config = dict(
    dataset='photos with spoken descriptions (Open Images, Localized Narratives)',
    encoder_arch='vgg',
    encoder_norm='batchnorm',
    encoder_activation='gelu',
    encoder_kernel_size=3,
    encoder_downsampling='max',
    codebook_size=1024,
    lr=0.0038,
    beta1=0.8,
)
Rows from block 0 of the decoder of a small image VQ-VAE, named by matrix and row number. Each number is 500 + 40 x the weight over its row's rms, rounded and kept within 0 to 999. All counts start at 0. Numbers have three digits each.
After each channel's rows are labels from the 100 images, of 14848, where the channel reaches its highest value: "strongest on" is what is common among them. Only what is clearly more common there than usual is listed. The data: photos with spoken descriptions (Open Images, Localized Narratives). In brackets: how many of the 100, against the usual share in percent.
# conv: 3x3 conv (decoder.mid.0.conv.weight, 96x96x3x3, each kernel summed), inputs 0-95

conv.39:517488517493534535504470530478509489496506489550487531490497521452437529500518518568537454483487478510505538512480507493494479499512514528534480477526502529497496518517512505500589489522511498511510479484480519546544474479508542457543503509489457504487515500763478524491495473347481495492
strongest on: text has "sky" (64 vs 24.9)

conv.54:516502483522468488476507518541488566469507484449529489468507537568567491513492499444451506499481507455507538507222473508485505460534463487499520531502544484500489485480453492528480514516515499492465467486494496496487552511469484534481485484509504473470462492584507477504547533439509486503
strongest on: text has "sky" (51 vs 24.9)

conv.66:484482465480448511517552480531524500530479509487490476500466497544571465488476509453464505517516528482483476506426488513502510479474479462533497527488504510479476475484476498532476509451524504511486498492523494498473542518501491531434457512479524481538462539739515444529507518334494501515
strongest on: text has "trees" (57 vs 27.8); text has "sky" (54 vs 24.9); text has "buildings" (34 vs 11.1)

conv.60:518470511482538564542517548460508505518491497585434546482502531443423522491537510586579425527520514500459526487506511517524467513492539501594461476495494555472512507502546472489571466481547506561516482492497507587551461508545583441553492538434476482527526520438474512538467472591440515490
strongest on: text has "plants" (26 vs 10.4); text has "grass" (25 vs 10)

conv.25:536459485511553571513522582491483509470500485586436545499470554469468508547489511534541441488503523467424566491476488535520519413498505459596463503542553552440459503557518526514537492473543518543521415472501556583565482539502544451529466503443474442532463525554514478513463518476489500495
strongest on: text has "sky" (55 vs 24.9)

conv.17:509530512516528532511514547469514529495505520515542506502536485501476521485479511524503497492474514516449485458249530511510579464528536529487495463494476491511509530525520509482575504472470492496514530514503480527518512488506496514519500493533478514481521516653513533509500484385458524502
strongest on: text has "sky" (67 vs 24.9); text has "buildings" (27 vs 11.1)

conv.93:473488515496528522517466521464502570516501507569451538523478489478418501508516513578543474494479507512508487500232527481500465515462550530495468450512477519490510502504533510472557515509497519506538487507495505531518479479521525448526521515475472513501537487583467536502468475454479517489
strongest on: text has "sky" (51 vs 24.9); text has "buildings" (27 vs 11.1)

conv.33:515493511478535519517503507493519595481501523526489509507491501472501519503504458482524482472539482500471498472159522505514503490490511509524489493511505514479494514516523501494452483490506502515508492500496511517530479512517531482530495508490544504513490512507497506505482522502511515505
strongest on: text has "sitting" (33 vs 14.7)

conv.41:475483520424533561528513525468513419544474520569443542539467513447418499509534496588560456508542499520506512484618511502503419504410530500547464454469504538496526485489552488499503498496521525525531496514526539542539473506541564471526526537447504497542546475383477533498487479576472500511
strongest on: text has "grass" (30 vs 10)

conv.11:529489500518510535515496545482517373538472487477519504468515518481428509497517559586525463494467488528492544495600513519522530498537482509528497472491512507528506511499521497496657486501512499516497495496490480547516492503500518486506501524506421501485533500619508526544545450369393503509
strongest on: text has "sky" (64 vs 24.9); text has "buildings" (27 vs 11.1)

conv.73:541469522529546528502493505486496414503520490542465541487508518447451549514540524599536456512437482489501571516610504505498464525534499508562474501500501543470507509503518496490688461518556505541504483467462494546539459489516531435554524513465414519551512513474477504466479494551475493489
strongest on: text has "sky" (60 vs 24.9); text has "trees" (56 vs 27.8)

conv.82:511505519513512531486512497458520685477516494501535506483528504470458538492476510567505504486462477525485514492229499503485550486546501519505485482511493484515497534517522502499573475502493492494486522498494477531509501487498491522518514491513463508485533513492511531485507466538511503494
strongest on: text has "black" (27 vs 9.5)